A small contrastive audio-text model, trained from scratch: encoder activation gelu_tanh.
Rows from block 4 of the audio encoder of a small contrastive audio-text model, named by matrix and row number. Rows with one number within an expert belong to one neuron, the router's apart. Each number is 128 + 32 x the weight over its row's rms, rounded and kept within 0 to 255. All counts start at 0. Numbers have three digits each. After the name is the row's rms in percent of the matrix's.
Before each expert's rows are labels from the 100 clips, of 14848, where the router gives the expert most weight on average: "responds to" is what is common among them. Only what is clearly more common there than usual is listed. The data: synthesized solo parts of chorales (CocoChorales). In brackets: how many of the 100.
# router: router (encoder.blocks.4.mlp.router.weight, 4x128), inputs 0-127
# up: expert up (encoder.blocks.4.mlp.up, 4x64x128), inputs 0-127
# down: expert down (encoder.blocks.4.mlp.down, 4x128x64, transposed), outputs 0-127

# expert 3
responds to: note C4 (57); note B3 (42); note A3 (38); tuba (37)
router.3 102:083120085111138218132074131099082140102111108083126124094107101158072150125127103129116086088163146124133135126158140149104149124126179136135137161080103139123165103127102147152121126158175128131174105183114145210127170155122139166100202113138109132138130135124095190122134101124138137100133123064126144055150187069164170094120165131129162118108086094133051118069126156083134062123201
up.49 118:178142093098158108172131179111118174122143103107174127140147141165137115084128095063155149084154138115101098089125166110135090133077195102145098125125151146174053136139144068107134148114178135171098153141068117119151132080131158161122116087113068122149119120186107088114142113065190105141166082132161081153130114154147100154093111130118134023095096186133088112155157133125103088113175
down.49 128:132107150158141065124114138134159127078171173157081121169139078175087136114171120173178076120162123116144187119106130087092160135126132169146086138132158147145142138107109172093078143130150124091151162155134145110197090134140107101084108145070110132162099095185177142141091063115125063094167160089142091131126145115117165157166131115188152126179160130131183111145103051069145175102154
up.50 105:104127134163129153149183135159189046186167099154152218105136165137119098119090092116104075132108105115115102102182142073095123100121165120170104146156089139145133096192143118090147189111141107191143113090072065059137115163157106123114110088086183101178112158091116092124182126096100136085132116117105151129108098118166127114160145107122136088101090171108134116175134116163159149104144
down.50 110:201175133129191123130102128107144099160126104075156176047149060129124164090158095109138110124131137162147156123167125118132110107162147041129086129134111142104123104094136131142128157121188150105113054119087134141123184124125149096136141080133181144128127170101110178147103080116121118050139124133135105107092112095131125096129134122142146153143150054117065096105151124202164183079196
up.51 099:132120117161170107107123147117173161128136113143068087088132176099127086115115186171129135133153162113155117197072129103166119116057087127182123118113092126080077174118127176159211068118101099110141164117132100126089092149090079120135116189190135131156149130170177103151073106128145164128107130143129142127129126134155091110118170103097136188170066083163185107105099103156159079136117
down.51 100:121126110102158082083124132142123194131062161146174127143103115159118159106180187109103170143134168184087122105174124093126085122136094143141087078113102157143121112121128116150126115100121151071083146149127128142097132067101123203095149123135170104166115123114141127063091095120158112107131123161101170117114064109130118184135100228124144057122091191092139092120088057145098119095104
up.52 099:098154203129084173160155141101123116164122137089120159118140134036183105137111096111137154122160144170081159154160107134091158119145145118154154110170151048124171103109139095146127131180121070097115120152161098132098156136160127139161105052144151148086083149087130079154133135098115205115159113169131141135085102092194130134121133128098108143165185089113125126088160215162150161091094
down.52 091:121152091112112104110140083155120128149157137139084154156120148136142141111071192097108209103124138145153156072200120122150108113159099129117124105114117143243196121123122064134105087128113113137145124154135089166080114132130113121109116125123071128129090139149134108173149127159157150139152081090121162115159146147117144171173082114178120098097195209119085120112177171078150109190078
up.53 106:133137135095077117136146185109067113182132124124120085139070143097155083158078067151117134092121141170168106148130199147126140095080134142150178138150121126166148155053146061115127151190114128135114130143166119103133141171116112149132146164081130132062077159171124072146141064142130088181127114128168092157140110196156143131060144154069090107136177117126124172110169185136112129140129
down.53 104:147099141123079145129173092080144101099159189061132097152151126146117094129086119137130133101129125117094209122074180070086135145134129150143118181148158111153069140130145122093110148106106061080133163158104121115147148158108126164157121104135115115092072165133153114127171055180093082068140123092143130138164141100127157155194178157156167110165118145062116117128200169127148066110124
up.54 108:148112121129201122117141110165152080127136160095112088127158131102157131170106118128084108153120138106185156140158109149159078077168158063115096138122009131183191135126114115097096127146141082068108153140137136110108140112135114107128103137122131148136076133117118171167127118147134132187180116169090107168081089135130133181136114119124080143113119170066094123144106181166025138119181
down.54 120:115084133099168087155118122092053131154187183084140098134146107069139149139086128110132095100151198065165153143131180134109197067115174101141143172106220157174103143149102152090130135079109094123143144182140143115131106104083117120097153144132122124143109145116116088155120099189157126110181082139079139086167127153089146118142102168136130135175121114072139139150155119170186108122080
up.55 117:094135075166085162155137086174193104186130071111091214163085174124108129150154130201151130119083142157132116097179166108128102121097172105171142108168069114103132116118112158122094134117102122158117166138137071134095126176151109163131133095129193075113151111075104155114112116144117171102137128145146137088117185118152118121167174101136122115066059129134110097139090133145134061076168
down.55 109:135165127120132154110122139114092115132113092151113204092153185060112116167126147131082137135102169185092104070191096111159135078084126047102141121155156163160147096122091129176140100136110123152098109122142069130096118106161129080103165104137179114156124124076107183086063144146091164090091128155136159047079130140108152105118145129097108148096074143160123108117099106181137130152201
up.56 082:145158077079096124210160107148168154125140159158127140141130169075169064200077137103124159154068118067108160145122138054110113125101150098175149162187103123114119151107118089137153149119078102184101138106116083144150136124187143114123137158079139115170111162194154119152173149157109153128134163157102074126121144140147098102078169089078085093070137188139109111117105139109143125130099
down.56 083:059123190149117083147115102118172098153161091155098174114067086074148175130149140134190158113134178167124158107168129161136130106165167080113175125078203131143169126141094124142109145121103126111143179110129112093170135134136054051128059149160132107150111095064132134118180117123098141124102146093147099139102110170159163130084144104105166146162135204105123100138101132115151155087086
up.57 117:083123131160171153165149099190138113149172066080088178155139161164093145107158116121151125126077140112155121113178149123103117122150128083158095120166020109125159079147126141134103151083078121155131146130119122099120132215161144204126092133159199098148089178107175161150138113091081176105136115143079121076104158113126168134140119097106170090070094162091155107134108103142121121131120
down.57 113:111198121130184167141099148090126092120125083073185165081187129067120149151104096137112090107100140144129072112168109163146113111133147070115137138159107141132151123164101140118148119122148135159151089124124166161127187154133163083142155124156168134099157148071065090144077138129114148087136094188102174058105108129143130065124131113122122182096130054116090130077126158216115149117166
up.58 114:097151125174097150116151100130151099171131109131094135171085123104141130128142122149146153161139124090115135111123138071145158073159134138109154132115098109097031116140119128150093042086085131135138179159113129140080101216124118122100126120152108092076144164151150139120133106075123200162112141171174145118115159161141183150155204137182119084114078145148195125199111125156089085092087
down.58 093:113180068092144061164150126113102164140140100157187180165077222120133140075137134133107136189108141163123090087187135139094082154153172154114115109116088164108114114142119133111092123083127192163093126109127142063106146092130101135166067162134059139159135100103117125093119179131127151168120123175116196069113132137128122156144106193094119080085139148147138113119143081121106093115149
up.59 104:187123122122102154165142103178099094089100133105151116132181139148138080161144137056173132122136088093025151154132099078127165105126102139066120111130102130127113075063162115188135124106116109112121173162065192124155125095158208168154146154100131090178099165162135176161169099090153137169147144116149113153119125122156187119084107113145089112089119176143166116127079115104144119105125
down.59 094:132189175152131109134098112147164083158130120136146046122168095121193121137129168182185113123115125096126096145087106132140127117134097149114162132103135124123137167116145187099117116108123145154131145142093164105168147120093127040116171173121153123176148135129098158074182122112073113144129143170101058166109121170106102096072134143127148187143115115076148143165056058133146161057189
up.60 114:088155122129145167148189153109138153119082143136129112148132163106112117134165118219171149104115143184102219085134130074080105115155083078178174092108087108106173128118098171125177101088099101171109118119128106156103093130149133133145135078155154066072091125084137120174134114083117177150084134076118112102102172129190092155173164114132130110087099104145174123088090120117079140114130
down.60 107:107163105154092093095126161083123170133113095169176147131146156089106128165148127123166136109092151220128110108225121133152094143092126077118106143142140152162174095151090141143153139123133122163109115107117110121072142118130099136112190085122144137172109078163096089072104096150153098120114096061125134076077126121117166127160057215107097130086172119137105079103133105155132126093201

# expert 0
responds to: trombone (44); note G#4 (44); note C#5 (33)
router.0 089:068170158126169060107124142097129144148071104167117096076091094084134160126155167129190132156123093120117047173121171138086120167146157142138127109149137135038102131117162112157148129136132144114125115056073124122193115093100123128192099154169134130177114127075178112140148129090113093117067179199128122169124131084131141091137096158122151186153160117153141114124164135121154137068124
up.24 082:176103134153049152158101109187109158116123165134117124136088177118141047138065181130096123096067181140077151112110137149129122110085094132148109152103162078151088135127108085131089109173108081107105166117132078164097148164166068117104104107145186153161107106110139104144135096156147145122097128158167100092163143156084071111102089119169138104134078140111103167141160207122144120130060
down.24 073:151191086099154094157133155133129115109129081119185127157098174128092141106156112204164077104090088133133161121118096112060173143118105103178122082163104170108085064202088167164158126062096138147155085126146125094153127075159152148102137133094155097154124115130103165143147157120112139154143147081131170140124100093161132134126137161075108117134159029152146134125081075073135154096134
up.25 118:157119106178133128165170119088140155189131190192150104126096162148120122106092100122099105104098089120108124126121185130090147090151169132175151110138118077119088128174117081079120150113114110126144110137110106149123141154137117112147085077118151099095094153088076062143169146148151175120134082203182131182135153110144067115140134145150135094129088125099181204125177204174129110156060
down.25 109:155151155160109132125100140132126148137092086121179163155137146143143151040123071143148122110151145171135123121140157117075174154126125113100196086124098129109106159117126110140129081063145190138159135107160132131134169124120150129117089118101072174139146166107171136019162105083106156090126135189111149166149130155164153131117144146156154037103055098157134191129125152078109105136066
up.26 092:181078124148143112129197129141092096125121164134079169120131078150101128174153149114070115160119132156130181144134140128077156104120087127175109152130093135156175086099166125104058116102080126114129160142124101149087169070158086139112152145148201116094122162082073158134146114154103169098161118154079119147085134181140091129151104126158136092060154174074126143185096136099085180189140
down.26 082:175083152174157104098135147091187138155131132145088154176099118144118193174125159160089116113123081102154175099133133092081153117118180172085109112124121091065115088105158155128133119182112123090170080134128220102165151127144102130084130094115169174158086113178101184170164128087135146117143132127137076102111085135113137133182139126107086157109144124118133098191127099122105183108046
up.27 121:145114138126165129120095122102099071106203081101114174116157114165178158081156145082129115096136105099092119185146125136135151094154186114082120164142119111134136082179180108168124151086183102112132091142101175065200138174078136122176111109133159159133129150107103109125104127101179137097102136168153178117155125104185190153116118143180154122171097126112179126064108138116175132160061
down.27 129:128154109129154137078157132136151070063173099149159143135157182187186132098209130137121080096166126056109086140143110104081135121154180107123132098135111171099087111144144203128157135093128096123147123133159110094141101125119076097140094110155059130114157111146103128146093165103175185118114111128060200128136151124121129169149142155136166172100068129073193106101110088086128132126137
up.28 099:150114040093120124126118119146118154129142123143203192133136176150103130106083080114126116167154156098114145093216136158140155097148171158123161168095075069123167076132180108088128160098115133163124144107121131186055110109111167204154128078153132181141142138079089095103157089128111177128131089135146143124120105147170128121145139162072147127134143114103069128091198134108079113126131
down.28 093:135098127088127141102133124165162153142099174119135134120166102110111186160124137104108106188161254084138113112112139129154107184175128132129202074070121142121131181098118190134131094069127141073130120075122133132187154119135128156124129128145087145171104144128198114071102102132147178161113085074102140078083099151113118135094149133105136131123119108186129144167157072082151134152095
up.29 098:111115104137130132120125078132116147139123110132096102168087172146214118138123150074174134108079143141057174131117141100174122114095107177110126180114145145159098100152153103178182131112134116092127133114104114135133146124116109166159100086099178071113077129155156158068126114101142123104088062119219087148088151127150159132123154136196132059196123151137108112114149142063190116139068
down.29 092:147133119111220108091080136111142170102107136152189115145097115159136115121169162166109061146144133150097082161139127118110089199182133151150146043118116192065136088137132190072105157062141137109119097121112139119123162119135062127134093136152121090160158138110109171108144180141143130110079139145113158109117072103096098130109098126119153150130057134155115144183139063084117181103132
up.30 117:174155120112041133119186123106105136127151173106104108102118049140083120217112148103084158129082127095165131142179183146101113163148126167162096168124042132137112150142090096157083151062137065121110120112155084110190117131125123131144161126151124155112114148111063115108069138141113174112174152168092140142148159140101100095155161136091176114068121104149099079124163150139150122146148
down.30 121:094161151148094073158182136159116174104114149172069129131100103153126122140193153158145161162139136166146177082163127159068139153097101127103115119079145140128141179109109122166132055156084117119171189188192081176147101113133101133092133088097117103192104116166108103116178086156139087111160123109149139112109130108165170150149093180153106095080176164185150109132096179100150105128123
up.31 107:163114124091076145115123152151109145132182131147113152184120106236133099111109063153151145082174140113118213075137159116130112095107087166119116138104107149227119156077120125103099184114146125103131153175140142123096114146148104112073114117106120177121102133191132124121105063088139122138152091111162074129112143139115118159108095137166141068088106198090126113171144109161099146116180
down.31 122:105100156118062085192111085165190111128159177166120090138160087155090102131147122141143176118114099116177148069095180077107162116117136132139113133107139083125153119125087100115097113153164129155150161147135117104196154160145134127122120128115089157152076121185186052147138037114117060088117141087124091113149183143162160121182094096151116066169132161139112120152123088114163098129129
up.32 099:110114083185101107140123142164113160157153144134167092126148182138126133122150095112140146100142108161142140145179133151144089093122175129138170144105101134175128117131167126102163138113095138158128136061130156139090093090133085124188103095126180081097134158096115119073130141120159135116121024141184104189101125116132075125152094206170137073112035082090133147118192144153072109161094
down.32 089:141129148112125151127127179120120171177157111090134104141076041121135146078145085118066067145175202115103075126102153142097171090153120146157166104119122114103148172113146174117110157103174150145122186086103097124128127163093095163136042176151089205118137172112157101108144108120109127175116140117135114139124136131155144106121164098096186094146104127146164133206119135048135117118083
up.33 089:123119109175123096143175135196108120147151159133076155179149147092152154135117124170114114119182154154139187106143146140161062080079072051128147113125118105226150150098130118094109094151057109131115190162132125191088125179136103150095126147137126172092067129106111142131105093099120104103139090171118126146114154128092123209115157161162135138089114170068151142129132145103113138153180
down.33 086:179099146118162090096119128085116143196169134088095136146144099137108122167103107115121131144191159114123148185124133162140129099141187132099143174118099120159170135117144126102147163199114088117170086193154150192169128098167138089068123083105167134125083139169137083163158138162109137047124101120111100127130076142117094086183145136122101189155117098101122165205202127162126131114098
up.34 098:110126103120144134184153174137187155133139105145137119117130131110188068119123071110109111138121179186164173074155126161130105116068115103115116108155110069156148078119167203126097110164090137068092169166139135150085152103142120133159082101116111141111114131074111090154134083107133157150113073086159117120042140116160095109056156145154090154154098129105103148153117156194137147117203
down.34 104:142166133098138117145107107133141041147165091129135082153079123132093153142118096094159127116108141117127139110102140138175097117165157074121091199138167130101095156131110144076129191162150126200103086137078147153151122112112088103126135086117069156107104108170202125146063138155081040055145058127118082111117123107129141171164139173115116140154123159078123116166150113185103134112153
up.35 092:161179123059069143123176135134074152124119143153110120167088060138095084155122158146101193143114136092151148092143180145096120175146107215151111173124081132193080144136118125130081170072120063141095160153136040125146107139109101135144127119112155165107101184173143101068112086146119128151158130121126156162151152170105136133158157139109172105066120165097109085150156157144143131129127
down.35 101:111153091119084095179168128099089152093133202194093096097118141143099102144160074177128162157114168177154170060152114129101131153120089143134130113129138107123110134131113093146144087156127076104178190126151116108172140157143086171144143128108156102219043116135107067147163073138092076088150138131125108092087147102120150176150141178129109111144193137143145098111118177125159112146158

# expert 1
responds to: note E3 (32); horn (28); note E4 (25)
router.1 097:203143116129081107196126119082155145153167125115147161111139136167153116126124101128096142083130124101114180077115140103086106088173086169146120095133140110159140114125077072135086185110069116113146133128158132059140152151185136061115113082105146127160117084151122061134166121121114166098184128148118151108131128145104102139133119054174104037175144184173139152137133135149140154114049
up.0 097:200158032151127163116083182183153151122147149151119140106148108120167124137092132164101134136147168181178053128172097132176096131107104103135161142136085100146138130115138121108135130100205140079106150116078126151087146121093131124151187081133116136162131105140097116106102102152144133142129108168109072133127114148095079074097125099102141125132056091080095055132126163181080138133197
down.0 105:155161162135174115097101146046109126135138096110120124118082080034121176129140141067091096093181131096155147144142135185099155066146107122158075170156085171104173153120116149138082125108081097165147134074156086147133068114095107062147093092120133111148150160132138097140089119172118118138169137169085127123170157136115168095154163169095137190104134161132183116115135109109162159098168
up.1 129:193105089145130216084109139157132199121137154125129105102164112140077124193090182107123103156136192142124090134112130145145147110047128108141113131153101082062141072133153144117153101096197107122131133124114179130160191115120095149100162120134172122160131136117112113106148093124152088134087124159116083088106140170139125055115164132117100124134095083044055080122154143133116142121161
down.1 133:039131136102136064123144109151100040092152144115106142178047111069145106093140125113107117119164154080147165139130138133112128106163094114123103147134085174193139185109116161101130143104084085151134195129147079136088050133114131084154086160131110134134127166152131177138107169136117156168141140110152178158133143130091136146146115171106158146097152176093213131136105139112176103176157
up.2 080:165129045076127143111083107186130128122105143181139159157123125132085110201090151125110149219103139137149133093125070198165089108099126174101132150094090084136186107111211126100145128140122062097124111124155142145077139130102115182163149094152146186146151136113080155140139117149119095166144093129100101148117128115105117137157140155071088139073138139071069123144128159119069128153116
down.2 074:055109160167149149132154108078132078121143127116105110182108073067103119115101145148124094109211173073137152075137116152063170072090157171140106121203149202206138156139135149109119108104135111146130121142138138111132097135137119085115173128176128132114105117112132092161129152180149172135158086120082123107136109090144162089198141108075097187092153124140182116150089109126117147124096
up.3 103:048181080104203128118141113085140105104122093165135179124075162132063112111148131122170140141087077166132110106171082127103127121098144109121132197081105106075131096159141130148210149079119176147131108148097143132124104148144127180207133121100149139130138127118145166146146166088118154139065140107140114098080073146156151090104177171083136193158136117086127179104163103131154113126153
down.3 086:163145079126138114119163114134111166153121136175181092148140130186092136094123096163118162166158159121120133053129145120097124143095135157163124129109162143063115138137084145142159090126099175129149095118131146127147202097150130235110093113157098104099083105147139101088171142111170176136152076081156141072143101137175062101134120112163183102088119096182150132142190090098108106169075
up.4 099:092165071114167091098131152141135104144105132165129110132160112110203090136129068155131097092105103135156096152157133211117168115082104080122162192123085129212148166170175144090086109087111062086092128116134096173099095104119144144183140134150124118109096134123100124096130134135177086118148109097156086166139131104135115122116134162095176191128106160067124079104155152144119128206166
down.4 117:144086140108087141159142141118143115159118143049117060090104077097162080121086156079149130081150168144125197129142200180176163110168103131127152147146193134157142131172118123138113126097133100095208151189143134165107136165121099121157127174127123131039106133133104172146120091181117091072143133077114117111177101133159125090119131160127165118152132097118093143140149170173171079153108
up.5 103:108159148084205136162112071106150083096121114081172121139102090114087106146196071169130093101083070144131134103120122107063145096180173090097090211102173144107166132115100139107117170137113074155117128139120116122151144128196145115130121116136173110126144156143146163159138108125073124128126126042127132123086158138105082144171099127134144208163199096135122122137121113151184163142125
down.5 082:080138134115136104139149120139142132166143130099150116113108100121140149110077133104128164141139194118136150072136146135131117183141139197125153082108168156109158123108096136144116082125171168140159151184149142193171177138070145174076115175139070224142120137167129070112167078110169159126112140142120160065180124136161139121071154110111176078133121136195099142121151115083078106158065
up.6 100:112106120128112141134138101136144162180103164081105113146148149108175154139095186093116156138128129121171135142206113175128132104135116145140131106103090107166139130130169116136157119076087050074105145109137109176101129080161112114142131105120138122154104131063112102086164107180228161134148147129130140111121081108103155146175130124161194143063139167058103067108168133074092068181167
down.6 105:164072092106163139125104133094141107121137141133110111106165071117135080166136139100081137113187173073173174122161147146104182111151150086109119118122134139131200117165139121107144168067154111120172131143108139136160122128098093112126145116090138099104114144148138161213151123201146135088201086054152110129148068125108141077155148099042131164098091134141096119187080128148184116150109
up.7 103:167131079094122158108089170192112186135125154145121102144136148128113081197080145100120105124126157146141104136112178137189162125066099108120138156129114077118121096106157111098148120124179017145090126137119127147121155132119143191130102117121110150150085182187148120146156091111146119175120085150140086149155125138132100092111169129100158087087108111058050097128178184092086121135177
down.7 103:081187141105144067103130122094127116144126158090094092107035111057118115136122092165081098126171183094175172142113149150134152141128129147153142109127199169144107198110146164096160130138094099196117113141148090096129081103106143094089115198135084147082099174151118124168114139160118152116135149116156159148162142132153162140143191133113188169124152167117174089147089120170162110173096
up.8 090:139121068170134153056155146178139158134135090126106099148085159086086128163126154175137110142097142175141160171129131130176091117038119096157134127147087100124151134123145135107136079113157092124087142101162177176126110109109080152161110142125131133094094112085110175139127166096142143189132114109135078117122118203152123073116114193102067157132079095063155147080126182098062119118168
down.8 080:152096092145119125105185126146149080161172101099125076129167107174144113084173148145100170020104155108106166082126137108085143115156104119115145087109079180178103148123100126109149122138120114148161144144157087128155169123147099118150131160142118084111141048122134175148130119106130131124149139092102124141089150094136116207229089132121115117120075159078150090120062052122105154155120
up.9 106:120113123101085157153058132125118137041120122146085143153102106067197097159102136143126145175140147115110100204125183073126076110082152132111145125139084037168114108146126181137209106184146101143126155106112115120151137092126120126170184120121091152094117163112100114118177148122140164131109131161128112126134174152134196103093124096140097144176140071100144101056113165165126108139148
down.9 104:100176154144144144156141132094117097126166094098108066148099153169154125142162175066062106137123088102108133147076138140163128038172161132166134068167100113102122121108148115135133130148145088190096103100103119043118095123132100065185114181112107147105105120135102127188111143169148180153072105097119160132094126142089125209125119107147091168144110146089132109174091155113143132122071
up.10 083:127088149167122128093148121169136117119127124127113117188132185117197082132125170127096162158113109145129133174126091157153076120157149101149155156100110126176160155116137128137133115189120090093131088086039120132057134084091073144127143173129194115134055108099100192146138124144123191140130086151101110125096147078106132188142126152102101104089081150096109159135123218166085151105103
down.10 092:104117118069170125162099117110172113122153167161095080168121084105178074132159181110161152144188185087156124105112138115110169140134173120159148092102146158117109149119121156137138091119145098140151185147153150088146047121103040121100136132096058115126068109193143094109117101183191122132167131083126139116175126157127114134143165157188101147125141179104124126159158097056141091138144
up.11 115:087150180119140132136115131113116112099110110106092128158093128116142095122214070122139124129151124083155124141111161097106167129105121041140113222150127105135112124059132197096148138149110087157154118107142102147133057103063130140188090166131167151141091143198142191135130122059139152199115167125150121201111176144174121144106122156123121170130160127084151110109100135139116161128172
down.11 106:138159139162140151113158082110140144160146110122084095106108086148115173143139163146158170117145165123144134065116141064081151129144129170126097039083147152078149125139152144181058086125156143124176081118098136161206124114158093117097130176092117133149023120119098104096115099145131113100098119190169151098166121168113134156145147159155093103092129156109120071184116123087141117172079

# expert 2
responds to: violin (71); note A#4 (34); note B4 (32); viola (29)
router.2 111:150076097129123133065148116223136105113153161119144137191146176078149109147105158114132147181103124153130147157126084135204147131059103071096143109143141127160103142144155148073136068127134129144077137128162132129093076111096101141109118162090120150039167156148106131105102169143143117159120081123116109149099091183104130177126158157116097127086077126091176128167087076137079149185140
up.24 084:113120162132157139190181137140141121132157127102115114142097144161198090133111128100134166194156130124093117158143162203121070106171143088082116096154091104123147096138178118176167146121185165115153114142127135124157142165150138124122127148124151133172060115110149075207138086054219126137130100154129083148081119112140075157156085142151068155174190155108135096115104137162117108096146
down.24 079:106105115170163183112101115173157178106165148165110051096159128201148118125138174122122093171092130076134122180124123122143146117146177143073144077060087129050131135102125122175120127109148120112139118141197157173118133111128102137041150154119118141175137102142121174104165102111126122144136103048109106157135142121108152119132115141115095169157115103041082163176145071125118097139092
up.25 144:126144127114080141092142174100148140211151075148157122135102119122141158112095127088167104078106110100119167093121153176112098100151104210223090137124147111097220078167138138141092189141134111128100129112083154155128126153098102122158099167125153158130058100123184093086225106122127138101134158121127124081100175091125215117120118110108138126132144129091140130110149138127138154128155
down.25 147:128110147162122153091132163082132132174180070141147046132118103099138162160166137145213100071099129101125149097125116108080135096171095102187145064158145165105187130132129145151091135138115114184136119098124168189173124108108064090155115156120142122111095103127170168121175107073164139151123163065138123079097189081148176137166164144095114150110151127074136121141084090149118129112119
up.26 096:175136088123118158127158145063104122104123130184189102082120141156133091080142107114157116127114121168070141148129125098064156101125160189097141094130091134085115063127149115178172129084150182107152117117147128061075164073102135163179156058119177145122107153096107155119142135099160158110155105156141140232145034153150131118141113167082129124144107115141167150134120125139152137094146
down.26 091:118183152123155151124130123144138155112163107180192087070149158113109136144147139179135108121106099151108121117134140115105105115046124057117120101134136100092120049121141134175133100089098137056124132150072169100129133137161124204138195086160211120193105133120095155162170091111147155124104137093144136081099093173128098068089070092133106125111148094133147146103110140171161089124164
up.27 111:131099186104080170031138090159140146169096088154115177110144122123108170122104140059133109245131107181137140134136083119144106059133093109153162114146128085115166085154109106139161147163099160166150133141126177163101100139161105082127104114089136145157142150105098178144138136185090127142090127178066182183115117116138167150115078150092134091155138091094143123102118102121106157125127
down.27 113:125081148114114135102135131129169093217123100123149137188093139130139148127139155085156107184148150083144133149131114146160092076157148140103165156126143092133115126123179163055081186128146109128092144044133172094091083136130071068136110124111106109107107099153143152132104159161086110159105137179103113153101060115035106076152105186126142143177159162107122123142146139072094175139147
up.28 089:135089108081128160127130107146136162121127110136114135084144147125157110153118078098150113153116133119149098165140145134131132047122215131126116153124133117171125011127168129120205169127136052095109157117125139120106149096105116127130175106066150100083073130158102142171133157159184152156101054211129130114102190174171139098077161108093116124105149108131114077085143130107135165155114
down.28 083:083090143143125092158106144129121115130116116101191145172167113123104109073145139164113100110143120099116129106124152097122132141127134116126135115166163161125107110068145134113120152124132139211120081090121160140098110111224145147048142076129131125098171136162070152105159094125154103172163125089109149117094109131125133137064075088073186093105174166172189162184124099081092192082081
up.29 071:174149129104173142162138125100101098126105138192153141062122095148126152063110105111138096123132123091067120116149144097095150076097129120174156091141128127129116074109160166173139144187123164073116157104094129122126155136148197155109119118091161161185110188165152064216123127110189163105166165096141152138137085124152127099121119131113141065194193132148107137084146136149084135070132
down.29 069:084174156152121131151139103116153048191153166114075118146069124105123200101054094054146092164125156105132112142100162159142135101115214119117151145165079112066131089114166087143093147088156111112119144105096109146112118107117137071126136087132184077134097117135120150120175131125082133082148112154131071174101122182136108111187125156144093121163106128126149154068118124150168155100165
up.30 108:153148172106056146053126075171159114143075112125106147142121158096126031095166148091143142255106128118161152124154102156148108117118148106160120147178116078153082117108112123154159119199121154131129131089090105144107155076129110118156137118106139143158119127108160127119173113126113122145103203167131082154117094153134210126133101145078102110171159131117147140096114149151119116172149
down.30 095:116031116102074113103136141163166148130108108193181165177098167133131147120194147059114126180127120146124122170157102127168119083079133102120176112107134109148156141111147166124148180156154157135109116069158165092074110081145131073148135073118108150147175101127167082071079129162135073172130132157111127100101104141122187147158095125127123074154133177146106122096137131148128178148069
up.31 104:101168093134138139121114156099119098124154098113161188127103075152118166106163113127143152132117125098077155078165121172122105144113200237141149099116151128059159135147142147166044147152132154114107147119160136099181135123124110172237078147124113127152161131146162111112149142145119172145140156059188126096120200110135140085095164112131160106088127093134147135098146146106151086091161
down.31 101:117064112135079136121156158156162122163161153112148065185094116104134111177113102147092225081084152104148180099097154135129137119148132208177141175105135117154149106166141156110074125134132090145125196119143089067103113146110081112160097156140060157059133099101140098130134141114144120170094140114136100097129187151110124207158177131122121144156093151103159117099095179117144158146118
up.32 098:129189091130199169158119111090150105080139183101176043125151139089136153108115079135114115160106125055146085128163131086090122131161151108157137156104069121085164129127099127098100158110156199112138123205115168102153121170158135139162096149184112090139128117123102121197202080103099162136141155099097130087104136118174111102090149090089149131109146123144131154089164173132095111105168
down.32 107:131088132118208105118157142116131156103188179138134087183119103119140145118165129109122164109156216091114146141126172142079132125139198195208132103117123179107138124104109140120135135108141163076129109168140132120172149100042144156101104126160048123144103117133119119123091080119150128103166142155092139083201120134112175150162145208127146130154147083132099119110202093146130119112153
up.33 089:143063099064080144144102142142146145129147125156113219130105167107088081144085089130128151093130128145145126122119159058101119130054233144175153190186160107160023135124127133154167124125131107144123158133127092135068106170177142131158116125106122123116114108081103126150126129192097158141118115151114115157132105141122164107113159165166091105166075158141103120132141076137172120122158
down.33 070:171157087088058142136117145141138104148138087197157173181149115142104201140183080182081105127129123162159081066157096182145113119132112137113167148166142149127119124140119138109102072104159164177125160094161130114109116112142081090150113109143028131133129081124132127120096173136114122088160157148100105084132153162078096106103148105140123121127107179166109144153062139039130139117084
up.34 087:129170145146100122169122077123095136159157113074135130101104078120102160102108168115128174141138127160100155079151147191160105162155146212142166153115164037086120148127141077152117142154147121139132127118103100104128135089130064119184070145154147141102052109091177131098181161138080128134113144136185086056115172135122138119100120132100168157078131114166075137115193160165159096111118
down.34 084:154097112125104108083125115152128115202112141155153090101080066138089157141241113100106135143169149134159154091153112089058140086126140144151084201121105159097166133105068145120088140133179154105090127143132154133143167108108117068123117094112122149157109109101128114126119090108147074057153149122116081085135116129137190112221167178167153138134156118092095116135136121180149148103141
up.35 128:143168156074170093152154114133116114151121137129178153102094103142110200182085088047144133127145125128146143094147136134120110068150145117124091163092155120151139058086110098140081151128104101057132133180082207115109122110211116134162122099166116115142127164125062186140108150147052152111048137173158154120082110105097111141123150135175147115132146155130130107111199138128128152108126
down.35 135:084093162122160099130120110112106097134165138110101135128131144119138170108123125066143118174182117120150161102179119153145121071143197062105119096184139148093078095142119109137135128156129102155139147150102202178077102099151122076106093093126110139131102115119081165141100134136141143086132088228139204114093072108124119118122126207175088071165153127101174124105186126180122140162123